config.yaml
model: "image captioner"
dataset: "photos with spoken descriptions (Open Images, Localized Narratives)"
train_examples: 203450
image_size: 32
crop_scale_min: 1
horizontal_flip: true
cutout: 0.25
tokenizer: "word"
vocab_size: 4585
encoder_arch: "convnext_v2"
encoder_isotropic: false
encoder_norm: "layernorm"
encoder_activation: "relu"
encoder_mlp_ratio: 4
encoder_inner_norm: false
encoder_patch_size: [2, 2]
encoder_depths: [3, 6, 3]
encoder_widths: [64, 128, 256]
encoder_kernel_size: 7
fusion: "cross_attention"
decoder_width: 256
decoder_layers: 12
decoder_norm: "rmsnorm"
decoder_norm_position: "pre"
decoder_activation: "star_relu"
decoder_mlp_ratio: 4
decoder_head_dim: 64
decoder_fused_qkv: false
decoder_bias: "none"
decoder_qk_norm: false
decoder_parallel_block: false
decoder_dropout: 0.05
decoder_inner_norm: false
decoder_positions: "learned"
decoder_cross_attention_every: 2
decoder_tie_embeddings: true
init: "torch_default"
residual_init: "none"
optimizer: "muon"
muon_scale: "original"
learning_rate: 0.017
momentum: 0.95
nesterov: true
orthogonalizer: "polar_express"
adamw_lr_other_params: 0.0013
ema_decay: 0.995
max_steps: 5500
batch_size: 64
epochs: 1.7
lr_schedule: "cosine"
final_lr_fraction: 0
warmup_steps: 1100
weight_decay: 0.02
adamw_weight_decay_other_params: 0.05
Rows from block 6 of the image encoder of a small image captioner, named by matrix and row number. Rows with one number belong to one neuron. Each number is 128 + 32 x the weight over its row's rms, rounded and kept within 0 to 255. All counts start at 0.
After each neuron's rows are labels from the 100 images, of 14976, where the neuron reaches its highest value: "strongest on" is what is common among them. Only what is clearly more common there than usual is listed. The data: photos with spoken descriptions (Open Images, Localized Narratives).
# fc1: MLP up (encoder.blocks.6.mlp.fc1.weight, 512x128), inputs 0-127
# fc2: MLP down (encoder.blocks.6.mlp.fc2.weight, 128x512, transposed), outputs 0-127

fc1.249 [167  94  73  98 134 183 103 124 184  90 125 103 132 117 157 106 162 151 116 102 155 118  55 112 125 118 123 118 128 110 111  94 121 172 126 151 106 126 126 113 135 124 108 103 130  85 125 227 134  68 150 132 157 137 183 175 183 126  96 151 121 155  82  81 161 108 160 118 117 182  88 218 124 126 149 158 148 105  94 121 118 104  68 162  94 118  99 123  58 125 157  98  95  79 120 154 114  86 180 109 174 147 126 142 142  97 142 145 187 139 137  54 163 158 115 165 111 184  95 118 131 132 137 147 122 156 155  97]
fc2.249 [114  94 111 103 133 109 142 152 140  74 116  86 123 117  75 103 172 118 188  67 180  77  92 102 157  94 146  98 116 182 113 121 149 199 123 189 179 157 110 125 127 162 148 120 118 143 131 152 137 178 172 129  90 138 176 154 125 144 136 189 134 156 151 179 129 142 182 155 135 124 154 119 100 150 147 118 150  97 130 117 126 128 119 170 134 117 114 137 107 151 168 144 128 133 153 110 138 109 129 191 168 185  81 112 137  83 118 100 162 106 138  79  74 145 161 130 149 127 148 210 129 193 108 239 125 156 144 149]
strongest on: text has "trees"; text has "plants"

fc1.164 [ 99 140  99  88 151 125  92 133 173 156 102 131  69  87  93  69 119 139 142 148 167 139 124  87  97  71 131  92 123 148 117 126 105 124 184 158 111 111 141 146 107 185 128  90 108 115 151 148 115 131 174 161 183 161  56  80 163 118 158 186 122 122 104 117 143 141 165  81 118 107 115 146 113 156 125 151 157 117 169 105 134 174 109 156 132  88 115 149 165  79 164 125 125 168  89 155 178 103 145 183 138 155 103 142 122  49 154  77 163 125 178  80  92 141  23 138 173 103 174 106 105 135 124 135 130 127 150 169]
fc2.164 [105 116 125 175  88 148 101 169 197 132 152 107 145  77 147 139 111 111 100 132  69 135 123  96 145  99  71 179 105 137 125  98 107 119 169 109 135 129 178 169 102 179 147 117 161  88 141 131 142  92 160 143 148 127 129 109 134 133 182 125 174 105  94 228 128 161 122 128 175 162 111 155 123 153 143 101 115 107 110 152 155 192 118 140  76 113 179 143 165  54 130 101 117  42 113 142  65 151  64 102 153 128 115 109 159 146 144 150 128 163 127 126 126  91 147 103  70 128 178 100 138 128  78 188 153 136 166 111]
strongest on: text has "trees"; text has "sky"; text has "plants"; text has "grass"

fc1.24 [106  94 155 107 158 136  87 154  76  91 155  96  83 124 189 167  65 135 182 123  83  63 149  99 185 110  78 136 144  94 173 153 108 163 189 172 115  94  94 118 138 182 128  99 133 119 128 134 104 137 139 137 147  88 134 119 120 153 166 130 122 161 101 159 132 106  77 153 101  93 100 123 112 117 148 125 117  30 100 139  92  80 200 167 118  93 160 149  74 136 145 132 100 103 191  62 133 111 112 152 130 133 151 133 136 142 126 178 126 177 143 120 163 137 119 159 152 103  90 141 133 202 108 158 151  84 132 136]
fc2.24 [ 73  97 109  51 158 141 117 155 127 164  98  99 120 126 104  70 137 103  95 175 193 117 185 102  81 126  84 103 102 170 128 121 106 112 130 133 115 132 147 163 111  94 108  96  98 110 130 100 132  96  88 189 152 101  68 152  80  79  99 141 119 140 128 155 186 114 168 143 148 111 188 136 169 153 119 130 105 124 101 122  78 108 101  98 127 131 111 103 108 112 139 111 172 118 120 151 181  98 119 112  93  50 127 130  79  81 137 153 199 155 140 162 173 129 148  73 102 116 160 171 133 176 215 150 120 109 129 135]
strongest on: text has "sky"; text has "trees"; text has "water"; text has "grass"

fc1.277 [150 111  83 124 145  71 160 100  74  95  77 108  75 124 142  90 146 154 138 127  84 141 123 122 130 163 151 121 132 135 152  97 105 121 100 121  91 107  78 116 138 181 214  49  93 204 129 123  90 117 116 126 185 153 120 154 136  96  96 101  82  84 125 123 144 122 155 135 125 130  41 121 198 112 169 102 111 106 164 118 112 143  98 106 105 133 139 140 131 153 185  90 161 118 118 118 131 117 144  96 133 202 113 126 168 144 174 131 172 132 107 157 190 211 159 163 100 165 116 164 111 155 137 154  95 117 133 144]
fc2.277 [104 124 159 152 143  77 141 109  72 125 167  73 150 114 137 105  83 146 146 146 193 105 148 118 131 118 155 134 229  96 100 142 122 130 162 135 159  87 152  89 134 137 147 117 112 147 145 161  72 147 137 100  44 138 128 146  98  97 162 156 138  96  98 133 175 132  89 123 192 156 124 128 137 155 148 139  97 166 151 139 133  90  71 166  52  99 161 165 119  77 111 157 155 169 182 155 109  97  73 103 138 159  85 133 184 106  61 158 111 140 148 131 165 134 159 128 173 144 148 166 176 133 109 164 159  92 137 123]
strongest on: text has "trees"; text has "sky"; text has "grass"

fc1.485 [126  75 104 154 166 100  98 107 158 113 137  99  81 149 138 132 104 126 124  70 148 148 157 114 159 123 138 108 147 106  46 130  77 112 141 153 147 141 165 148 123 131 145  53  90 153 104 102 106 101 122 136 106 152 103 177 137 126 157 105 157  69 190 130  42 105 138 114 200 132 190 112 128 128 168 139 190 145  82 109 156 168 111 146 179 141  91  59 171 113  98 150 125 132 123 115  99 133 116 114 166  40  92 126 101 104 191 117 106 129 141 162 159 121 133 135 123 196 120  97 138 178 150 159  95 155 153 125]
fc2.485 [129 132 151  63 156 128 155 127 136 129 156 119 129 154 103 120  93 128 112 149  77 138  65 114 122 136 148 176 158 100  85 117 147 119  84 153 143 168  71  76 100 123 120 213 113  91 100 136 159 161 111 128 157 147 144 165 188  72 121 132 137 155 132 107 153 153 140 151  77 122 125 110 103 111  97 133 107 103 120 104 226 129 118 126  58 112 137  77 125  67 107 160 166 124 136 169 170 102 159 155  80  99 133 180 156 198 162 105 133 111  84  92 120  96 129 142 182 102 104 115 123 116  82 145 140  38 156 142]
strongest on: text has "trees"; text has "sky"; text has "grass"

fc1.439 [137 149 172 113  95 122 121  84 167 130 117 122 124 120 102  88  95 174  82 102 119 144 126 154 114 155 117 121 127 118 146  98 157 125 106 147  82 100 142 113 167  96  43 125 166  99 112 194 153 114 121 155 100 139  87 177 158 142 168 208 141 113 169 102 138  92 110 130 187 182 109  76 113 185 100 124 159 116 124 103 186  61  95 142 193 121 113  84 153 101 154 182 109 177 120 176  86 153  93 138 200 111  82 154 138 104 148 114 110 145 114 129 134  92  95 106 165 104 121 166 115 142  87 156  95  88  74 123]
fc2.439 [132 161  59 116 112 163 120 133 110 147 119 130 112 144 113 158 112 137 136 158 150 137 114  93 174 122 113 163 157 142 124 138 109 140  59 141 109  92 165 121  95 103  92 168 147 138 147 150 144 177  83  94 104  90 104 117 117 114 128 171 105  72 115 129  89 121 116  83 154 114 108  55 121 135 179  78 152 123  94 151 125 179  93 142  76 157 146 145 148 172 134 185 130 110 171 152 154 112  89  58 134 142  98 114  95 255 108  51 144 192 114 130  90 132 145 110  64 121  83 138 156 130 122 121  79 129 138 126]
strongest on: text has "sky"

fc1.47 [112  99 125 114  72 112 151 123 120 161 138 151 145 114 125 108 162 159 119 151 171 222 125 145 115 117  81 146 103 124 180 132 145  95 117 132 158 151  97 125 128 152  88 130 172 155 137  94 178 132 114 111 148 115 150 103 136 102 121 192 131 133  58 108 101 193 120 169 156 119 165 122 145 165  94  81 128 104  95  97 135 146 115 128 200  41 144 116  90  72  94 119 156 180 103 145 104 147  78 157  86  93 103 216 135 166 132 149  85 125 121 118  99 148 186 152 156  87  92 153 161 105  79 147 125 143  78  86]
fc2.47 [ 84 149 139 113  99 109 145 162 109  81 136 124 129 216 137 102 129  70 170 131  96 100 131 106 142 120 135 157 150 135 130 158 124 238 103 152 178 124 124 158  91 182 153 126 113 159 110 113 140 166  66 163 185 126 185 200 165 140  94 191  93  69  98 169 147 154  86  76 146 129 122 117  88 137 103 130 116 191 113 118  98 132  96 174 149 193 151 130 172 118 147 138 102 163 134 108 141 117 116 126 103 130  91 151 159 181 123 136  93 105 139  50 106 119 114 120 121 149 114 105 132 131 131 193 155 134 141 126]
strongest on: text has "sky"; text has "trees"; text has "grass"; text has "bottom"

fc1.257 [195 145 108 134  70 140 103  70 120 120 149 162 162 158 155 113  91 128 191  93  85 186 155 153 147 130 202 188 139 127 133 133 125 126 134 146 120 140 112 100 112  90 136 142 167 145 128 151 107 148  95 183  55  79 125  95 100 122 128  96  92  68  88  84 123 164  98 167  65 133 146 112 133  89 130 165 144 142 114 139 132 164 129 130 151 189  91 112 150 107 151 174 113 131 128 119  89 141 140 105  87  69  85 187 159 120 116  92 115 174 105 106 181 100 145 107  77 113 162  70 147 150 177 133 134 153  98 174]
fc2.257 [135 113 169  95 109 137 102 117 112 159  68  94 193 123 133 108 157  98 157 141  87 109 115 120 134  88  97 122 146  94 117 109 103 193 103 117 188 136  90 100 114  99 133  85 157 153 163  74 125 145 156  99 112 126 160 135 171 161 128  98 116 115 126 118  90  68 152 125 130 141 134 172 175 119 105 116 113 145 140 161  91 144 146 118 121  97 145 148 131  68 136 185 211  80 215 128 177 129 146  80 211 109 153 140  94  98 142 143 122  54 122 120  97 101 153 125 203 148 160 130 119  85 121  86 128 164 190 118]
strongest on: text has "trees"; text has "plants"; text has "grass"

fc1.2 [135 117 123 132 129 131 122 108 102  80 175 100  97 164 167 150 133 137 122 164  73 141  72 158 189 174 110  76 129 109 133 144  92 174  63  89 136 135 161  97 196 117 126 160  83 111 143 128 138  87 107 134 128 112 106 157 168  62 122 118 137  92 171 138 167 144 139 108 156 167 125  80  71 113 178 100 135 198 114 102 103 146 172 109 128 153 121 134 126 116 116 103 151 142 142 149 143 114 126 161  72 141 114 156 123 106 114  88 208 107 125 161  98 154 177 123 175 100  82 178  86 169 122  87  71  72 188 149]
fc2.2 [204 131 110 157 209 133 162 182  88 125  94 114 148 147 134 131 129 157 172 142 145 103 140 152 153 111  88 151 104 178 106 121 167 189  67 138 194 144 168 170 146 138 123 119 119 140 128 110 140 167 113  70 117 119  60  92 178 118 115  97 130 142  63 141 151 105 162 170 146  96 135 150 100 119 124 128  85 135 154 110  85 137  55 189 120 158 135 120 143 129 149 101 141 192 118 137  85  93 122 139  81  92 132 126 179  60 121 184 114 123  80 133 128 175 117 142  58 147 128  98 148 158 109 156 141 145  99  93]
strongest on: text has "sky"; text has "grass"

fc1.227 [126 139 116 116 162  84 115 131 121 132 171 135  90  99 123 113  94 180 181  47 115  79 150 147  98 141 136 145 139 159 109 114 130  71  72 148 186 115  99 130  99 169 119 156 128 131 176 110 118 118 125 166  51  98  65 136 143  91 128 152 170 132 128 127 133 143 125 119 135 165  38  77 114 175 173 153 124 144 137 125 142 149 107  98  91 138  73 134 166 158 175 143 132 170  87 148 146  74 201 102  60 152 140 177 124 108 154 155  85 117 111 151 161 129 133  80 184 147 173 171 119 111 112 113 130 123 185 131]
fc2.227 [111 127 166 137 137  97 156 154 155 190  75 127 163 107  73  97 124 167  85  74 145 105 122  77 122  99 107 190 116  96 137 109  91 137 106 148  97 113 163 110 134  80 135 138 191 133  87 111 160 130 169  77 126 132 112 113 154 127 133 168 147 171 118 113 103 160 157 124 153 114 134  89 174 143 123 159 122 118 157 136 146 123  69 124 115 149 108 108 170 107 122 135 191 159 150 123 132 155  83 119 129  82 141 139 154 164 182 118 122 118 137 245  86 176 174  88  64  67 184 189 156  96 155 132  88 129 129 123]
strongest on: text has "trees"; text has "grass"; text has "plants"

fc1.432 [143 135 111 110  96 141 169 106 177 173  37 100 119 152 136  68 101 109  98 101 131 142 128  97 186 121 143 150  65 144 136 137 159 158  74 108 100 128 104 111  93 174 144 130 147 129 150 215  68 119 172  97 112 104 107 153 143  63 110 140  70 158 106  96 150 114 170 152 105  98 135 140 170  78  96 142 174 123 184  92 176 157 139 109 136 120 120 119 120 185 142 162 156 145  65 102 176 118  91 122 116  79 119 162 132 175 150 122 149 137  72 165 143 178 103 110  81 110 128 191 105 142 147 152 120 137 130 107]
fc2.432 [129 127 149  90 183 126 118 112  97 136 118 119 129  76 201 138 145 126 168  82  94  82 105  94 133 109 185 105 175 128 151 144 110  73 144 140 108 118 156 106 106 108  92  90  68 121  77 112 109 123 100 107 144  93 125 114 141 125 137 101  69 127 161 121 123 172 188  74  60 146 116  94  81 100 145 136 200 113  88 122 132 146 153 121 120  68 112  91 140 107  70 117 157 101 106 175 122 126 165  60 103 140 112 138 137  77 159  44 112 144 150 177  92 172 100 123 155 154 143 105  74 114 113 164 138  99 152 177]
strongest on: text has "sky"; text has "trees"; text has "grass"; text has "plants"