config = dict(
    encoder_arch='convnext_v2',
    model='image captioner',
    dataset='photos with spoken descriptions (Open Images, Localized Narratives)',
    train_examples=203450,
    image_size=32,
    crop_scale_min=1,
    horizontal_flip=True,
    cutout=0.25,
    tokenizer='word',
    vocab_size=4585,
    encoder_isotropic=False,
    encoder_norm='layernorm',
    encoder_activation='relu',
    encoder_mlp_ratio=4,
    encoder_inner_norm=False,
    encoder_patch_size=[2, 2],
    encoder_depths=[3, 6, 3],
    encoder_widths=[64, 128, 256],
    encoder_kernel_size=7,
    fusion='cross_attention',
    decoder_width=256,
    decoder_layers=12,
    decoder_norm='rmsnorm',
    decoder_norm_position='pre',
    decoder_activation='star_relu',
    decoder_mlp_ratio=4,
    decoder_head_dim=64,
    decoder_fused_qkv=False,
    decoder_bias='none',
    decoder_qk_norm=False,
    decoder_parallel_block=False,
    decoder_dropout=0.05,
    decoder_inner_norm=False,
    decoder_positions='learned',
    decoder_cross_attention_every=2,
    decoder_tie_embeddings=True,
    init='torch_default',
    residual_init='none',
    optimizer='muon',
    muon_scale='original',
    lr=0.017,
    momentum=0.95,
    nesterov=True,
    orthogonalizer='polar_express',
    adamw_lr_other_params=0.0013,
    ema_decay=0.995,
    steps=5500,
    batch_size=64,
    epochs=1.7,
    lr_schedule='cosine',
    final_lr_fraction=0,
    warmup_steps=1100,
    weight_decay=0.02,
    adamw_weight_decay_other_params=0.05,
)
Rows from block 7 of the text decoder of a small image captioner, named by matrix and row number. Rows with one number belong to one neuron. Each number is 128 + 32 x the weight over its row's rms, rounded and kept within 0 to 255. All counts start at 0. Numbers have three digits each.
Before each neuron's rows are labels from the 100 texts, of 14976, where the neuron reaches its highest value: "tokens" is the input token at the peak. Only what is clearly more common there than usual is listed. The data: photos with spoken descriptions (Open Images, Localized Narratives). In brackets: how many of the 100, against the usual share in percent.
# fc1: MLP up (decoder.blocks.7.mlp.fc1.weight, 1024x256), inputs 0-127
# fc2: MLP down (decoder.blocks.7.mlp.fc2.weight, 256x1024, transposed), outputs 0-127

tokens: "a" (79 vs 4.7)
fc1.47:145146100115079091152166136108122119096126209161128165125137143136117098062133046117052131108136120113101140150106138125120114145100073122095128174067142151123106168111177144149130111177132123130141054167090152095132060107129087095159142122159114137126102122083156129145120087098171088077144080112127117144131142173111134171145128059129060123146123078143186128154073100095136159132052
fc2.47:119110100137146132063053143125104102129159159139112168078141090119123154110104129178198161106118146071174154101132154101156115115152112017108093161166195136126187110159071132109127122151171095102070152132164130059155118112089195065180131127156152193114123085129102123111128130107101142146141101134102161091143178123157123067112157145103135118152088174116113119090139125114137099114146

tokens: "and" (68 vs 3.9); "is" (14 vs 3.6); "here" (8 vs 0.3)
fc1.485:150120119098146159169161104155121128139123133131156152091064149124162077137163133114152151193151145129070175147056115168145170092184119172150119159138120054049092188124142127149093097170112138092109182097117110136118156145165175114132143140094146113105068086097144089158115143138105105124134097090086185088134175085138122173140184090164104175145116117092113175124085175138131135104190
fc2.485:141109128151104151119103130113163135142148127091139189142070108148061093145107150124162118121146086107175145139119129103138126161116191086120166115126101114116147133155094156112125179146129137137117079146155123118170106106135148117160068160158150137170101120183153102104132135115166143150162102192110148091182100078175197160131106162033158135082123135098185152126142132128167165095114

tokens: "a" (62 vs 4.7); "some" (25 vs 0.8)
fc1.450:147135117139107082068080123140086141115160172197109114115160151162158126159108168110091119129096139125132123101123174095066119123122109167101145090180072115163179087078144125070106096120082133121134067108127089143120115056137126148148115139093152151150124160124124139111116084171159141091107102102130154118101081174107116089210185176088120112122176184142136075113166111144121132090103
fc2.450:118078106120122134108144168106122150170146099116100133111137103158172170135152168166165161136117119113113080162096129126173182173138125145156087184146109106133158161092128110159139104154104131085134136141164202136112171087108120146108112111175087145122136130076171152174127073141138096107183153175129105141100177154151106140096172160118084090118143185162129074119055163133123123158180

tokens: "a" (100 vs 4.7)
fc1.375:101144118122124168138118117126069136139169142123178118123130117124133047110125095115112169134116168144080070158113098136154143120070171125118164160169138129141074179094085117147151146132118101121117142219116134187131170172077186163098105134117143139066175128160177160095165133134140197119105144061127116097098089130189131083142134085144124177162101143111135132088143136110119114139170
fc2.375:170070157161123149134092137102081123088112086086167133155126148110135141143140157112169121118127110083212148115242110098129143148098077111198108123113084150155152084121143064119090173110099108144092123109091108151087107163193098152206148134140172122178208168108132138123136104178145175052113082114164132122111188136166109097110155201115162124151141137158155110166154085112132072090109

tokens: "," (57 vs 3.8); "and" (43 vs 3.9)
fc1.56:177150094173082161059153107110122147080057126121130140054182120108105105109173075106133156125131159079093131144069133115127154100094117198059186113157176119125124121103181143136118121154129136115110129148095150083106147091068138177194156118139125174062110138060201143142106128208107132135118176164160124155132165120113144138102106164123200146167130117109151134106108141150135127131175
fc2.56:116134128137094162112056109061119143155157178136116174132137124167136139153123150185093128172142139150121091130104099141149087124129122154151083082143100091105081072138124092112134165153114128142167097162101138072112130155127118135111130128090067137105116129132108125127124140190128122180151127177099088160094175088133209110112113155126171087126169137137140061065094093126063133129167

tokens: "image" (75 vs 2.4); "the" (24 vs 7.1)
fc1.31:164155096142112133083082121156133159148071146112149144101181078048079133132089156113117134172127155150131086092137052120144191136144133111133102132170121152110137095129079156130113137117106114139160131077173160139150139103151071094139128111110117080089152151157119166093145112104110128097075096129118121152119149108121162141087123120122143133174127169074089042128082068133137206126171
fc2.31:109143159126158128107113137101172116097169121139128153161186101108199166078091114166152076099089089119123178100143090144111127176153104104107129096172107104149133095153157119112112171088166074168085158089090084081103126168105169097117155160115184142075142080108100155136159123137157088170183071099153155087126102170111173129113112166152196100190108132073151177121133164138087154125184

tokens: "," (100 vs 3.8)
fc1.612:210135148095130096081210123125114110095103145167086140131141148123112141129138157108154162162139106095141117041089122139156106119150133114099164143132086173087163147164152145087094116122156150129140121134114144189152097202122156100099149172086176157060153125134144109134102120168177182058111167114084142105102070122110130131162147174204120093135122092141131100126133130139172098146096
fc2.612:158136121148087134111136092179088122176107134131192134188147108102149113129142129138124140099145108176097099071122075128173124115108159170105177112115118147177104144069090137148082099177129160175141196087145138169088145113139109180080118111124176189097084142100190116177128115134094115125128154140136110084136114086142136095112129090112125178091136123126129171124087162145203057126104

tokens: "," (91 vs 3.8)
fc1.685:113131126109123178083149169103141159125117070100133151148139114078065135175092122156170099115220159095118179177181104123108076135112134109176125139111172110120088133122093143159179093163142166093083081118153126134137153115103180181188089108133132111117141105104185090129088135175094142150145136110192132158135172109151142114180078153183096111137142091152139101143205131117145156078112
fc2.685:192145099104133106104101131078104120107141058095141121104120136199171194166123176128099127139092139119141101080135169126082087072108142120116081109109108083126148155063164120183142143115138100158116176143183090176070178165173099096098125169166104081095132111131093141141131094116119191104166135167138104100118089124114114124130090133129141113122168164149086127155127178180101121109166

tokens: "the" (98 vs 7.1)
fc1.683:091120062074113085082172117084141098163125121172153119096087146087135121149100108175151149117115115182118140098170132167074194198113138129125121088123153085115085127129101115128175094065058165105101112135122121131139151115152133072161162167093126204122177113186126118149136093170099096115067165167143130147117129112098132096083111100087184127102115143107096083150113128145186124195143
fc2.683:131164135110089105086084096163083146120148103108137128075089073092147136137133104140121090127142060095104106099171143141150135148159153201083153177093098121169154154173189094150134159143166189130170121180059139137120055098138105095172137131158141119112151135158147105109112114063149137162133101189140173120123084150136137122112164094085101133172102153116137148100180109186131112139132

tokens: "," (38 vs 3.8); "people" (31 vs 0.7); "can" (14 vs 3.4); "and" (11 vs 3.9)
fc1.456:146123129121144161151176151133173149220139109119122123121181137137092163103115092084149142152205112117161184147179144155135098156165127068139126110138146122106123126133154090143194093125142092123094087120214141129143146113191156054107147109065107153108199108122161103071128161178131132117130108140119132112147154121131104098192132120140127145131172129161108124111147098115171179120091
fc2.456:091113097100139103083082145059086088068108089142125088140184117195183051153037151127090150168145179122102121124115159129126098139134154185177110153136117128140134160223053154122172144101187040112135132080158090110083156165132077171222110104117165109145122133191112105128097121130110139145086101147133172125142125088124109176154087155114125154124183141102117224143144160104134188160176

tokens: "in" (46 vs 5); "at" (20 vs 0.6); "the" (18 vs 7.1); "on" (9 vs 2.4)
fc1.526:160165122113159109183124124181171102148131169111110132126070137097121089180063146152133093140087110094149101126151187157133092146109117166135131120143100126101141065149144177062149080140104165155138119167125148129140111113125115121164171098053133113152169175054120164174093111100142106132137187137064088080187171165134180193110058116120085116160105142125113132135129108127096106119100
fc2.526:139071125155140147153130182137089078144189168155121154125054125068095173136081115189107118189106181155117145108173117183083103090083164134171134126062150162124092112125104104143110121116136152139154109140078125079105186093120069126160144149069085141162114165103104109083135129117113143140184124118123124124178124150106100113152088157102125125114076151161068113131099141125112145139150

tokens: "image" (74 vs 2.4); "table" (19 vs 0.5)
fc1.461:119153097126043097123146109091069172111127095057103180074100111127078130153080087157094165171102129154104164159090113131140083092148146101105133096165113136102092105182107107120101153110154132198119136127123094138145126150207183135128068094129118080092157101057133119096122159136149120081128106088112090159146132111089144177093090070101124138195169081082079142084114121139149112161185
fc2.461:129114084162141094172148135141112157108140149126136142152156144090141122097156102151044181143128148102124151168101137169108103172153156095203084191123134147123158092090090170161154152143188082081135145113099139150146199115139159124145148122157110107129105135137108109102130175155160149132169112181110087177104143082159160147151141177151136180135140077104167156124204212153145117202133

tokens: "in" (71 vs 5); "the" (17 vs 7.1); "of" (10 vs 1.8)
fc1.120:122181182133138121150103091138098095148130131133088176034096117145107111120147131112080136139072119080187137140158133149166130113113154103124166159110162168142132138162135118124050163074160119113152126160096159071160105098156161172116184141093177141134141097126153084132117169127142141065113113112137087090109124131126138144121187128136163146070095098157101150085111141149164101068169
fc2.120:098141167199143167120048101128156113093205094128086104141112074142156106146135145163169120120079135157094064116095081063179190115122156087102122137135162162081186114134088134136111119137077096146179094152169143087176153134125061145066155109166096150158177120189111109111121162110119114126139100106118140131164114082131099132198150074134125123112117146170161168092114121071083131082092

tokens: "a" (71 vs 4.7); "the" (29 vs 7.1)
fc1.527:137134084123106160131085130128086143075134130120137145176091122120069131111156096127127138138114170134137160138087142158167075079102142149144163098158137131126083134134092159167131151147100188147073148147136117123195179114111167120120102111113166116114142130110144138125130171159163171072134092137198145120092081116166148109091125085190137108140058105152156191119140123108092139152081
fc2.527:155116128134129079126105139146087135063114079122175114141122124125224143160079122129180078128097146095151172078118102135074129119109053118151065159096087201143149118090107103169113154109110144151141118149117152114079040163166111173162107107122150133088178119136182189066108163171136103103116142142105090122094160164187122132171127101128095118109159167060179097166125182123179144047109

tokens: "in" (63 vs 5); "is" (22 vs 3.6); "at" (11 vs 0.6)
fc1.92:166143173086092114105089103183150112144098160110108141170168077143170090132166211123126169172121117059134143064092150149134087113099136125085150141079117088136144096099086158112087169127105147115172161124151134124147170110106162092178065132157105118132114107172136131163131170105171143169215175110119137137119090139139092157177116137083204138137134111123087070141101126137085117163128
fc2.92:124120111166098070115166134120089068130099099164118078120093144132073114119108110112140155164171168119169153146110100105156158166125138107188105178146069157186131077156149193153134142124098127158140110158117121185126150185149092100112107167166127137193127133148148198167095141131114102168131111146144021140122110158085197076093091141113164125100156140154097186155121119116055110118098

tokens: "in" (55 vs 5); "and" (29 vs 3.9); "of" (8 vs 1.8)
fc1.512:086132126107146125114093159144129091113173188107121156124177151172160130127082149158154162137129113153077103095113176097130118111133131120164085145176147135124131123078131189098120086146098109141160187145159147195073113072142088059085138087086098083130112100119142189158117109164165131151110134120121133073135134108134142131139128092163165107103156111085161108137088096120156148073136
fc2.512:103072145182115181141165143099160166153133095175121151142089087077114120152139173116160126168106131136178145137194144091039084027092108069155153149108102130090127103063135117168100079103140154124168142092111158139146108120129138118169112109085144080117142144099177147171126085131119109118112147095135108149138174119158169117100123181090061119147108115140127147164125075162098108149095

tokens: "," (81 vs 3.8)
fc1.586:096087153117137123168100155123140092149113184116130131147067153143138154163146126125130145121110151113164109123174154138181147134075166083125169079144154102126133127108111161050135100179159165179157075081123133091072197132176120131193131161134102164123128162114088039098098135106129148106082167113131091110134087079119102171135176122132115143142141133147105165115082209147116135162168
fc2.586:149158142117168129112189115137080159199104127085115112171187146097095114051183125095129180092138157154123144073131143170162103181109120098102164186204130079216102120157163081096146121092148121120149113123104106088108094144151113140155167094101126133129125160171123135111109146145113082095168066164155150091088100129119129134100127173143093097080150172094149166069099112116159136176123

tokens: "image" (27 vs 2.4); "a" (25 vs 4.7); "also" (11 vs 0.2)
fc1.617:097104091171065157136117120132168159140112073159162133167127145127106109130070094130136116109068173137133105102087211127145097174125183133126156160135111175112098181125162129147112152126135153093106114150123157124160107133141183113124095178068083130115146085083115082153189131119163166098090103156072093152077171098088116179129090124128106153111114108090146084166085125166121134173052
fc2.617:164124082102147048086125103112110078104115130063062157154156093140085088135150175139129104124171134100133104178197068128092127143115157176160070090134113136199131099072124131126114136123087096150108152135177173167115119164137129127102128132139156150025107080098156210114112164164146142133059105140128100100072134165138143109111096114127160110128172135102147155116095097163090096084111

tokens: "the" (91 vs 7.1)
fc1.477:172154102135070073148119166153140113130121165158141199169157138118108139177105128071124111159100093164103109112124175137090097192174184137116090142104118067046066149122175178103143093138123121125149086105183132131105113093103120142130121122137120125080149103124132122109128117171106102117159094108088101100124148104148153141086102084118111086141130139143087203149104120218148072105138
fc2.477:141112110140150113115145162078162090153128159093128134122104105115078095142140027158147143067122124182105121123179097071124097113136160193158117147090175196075124135153110054108084132107158203148114175191129189062152143105162136144139083105149159149130116152104134118148164139153162116193150046114097205109100146090175157125090068116120160130150121108146150164146122088139085126174103

tokens: "and" (38 vs 3.9); "persons" (28 vs 0.3); "image" (11 vs 2.4)
fc1.494:128157045106194127160128090182134210110145075183146062132104111136100088142094182072100086095148176138154144143081105134052145060090129147201142079097154081135152122109086163093168139144080149102111122139157125073127122146145164141090130108108134153087137168142141162132124107150131122157100118129144087121135092136119109062141162097154127151120107127171139144119132101087219107118104
fc2.494:157133165137133149108098119151100124160136095082138141060131123153153040112155155118139147125125091122158101086103100143179138147138098107148148140126188174143128171117032165144146138079133121117096102091177126125115163177169071161077114130120143125105109124110143093128151089152092153199147158159123129138081130124144069142193098166137160124087070168162150162120075134158140112072081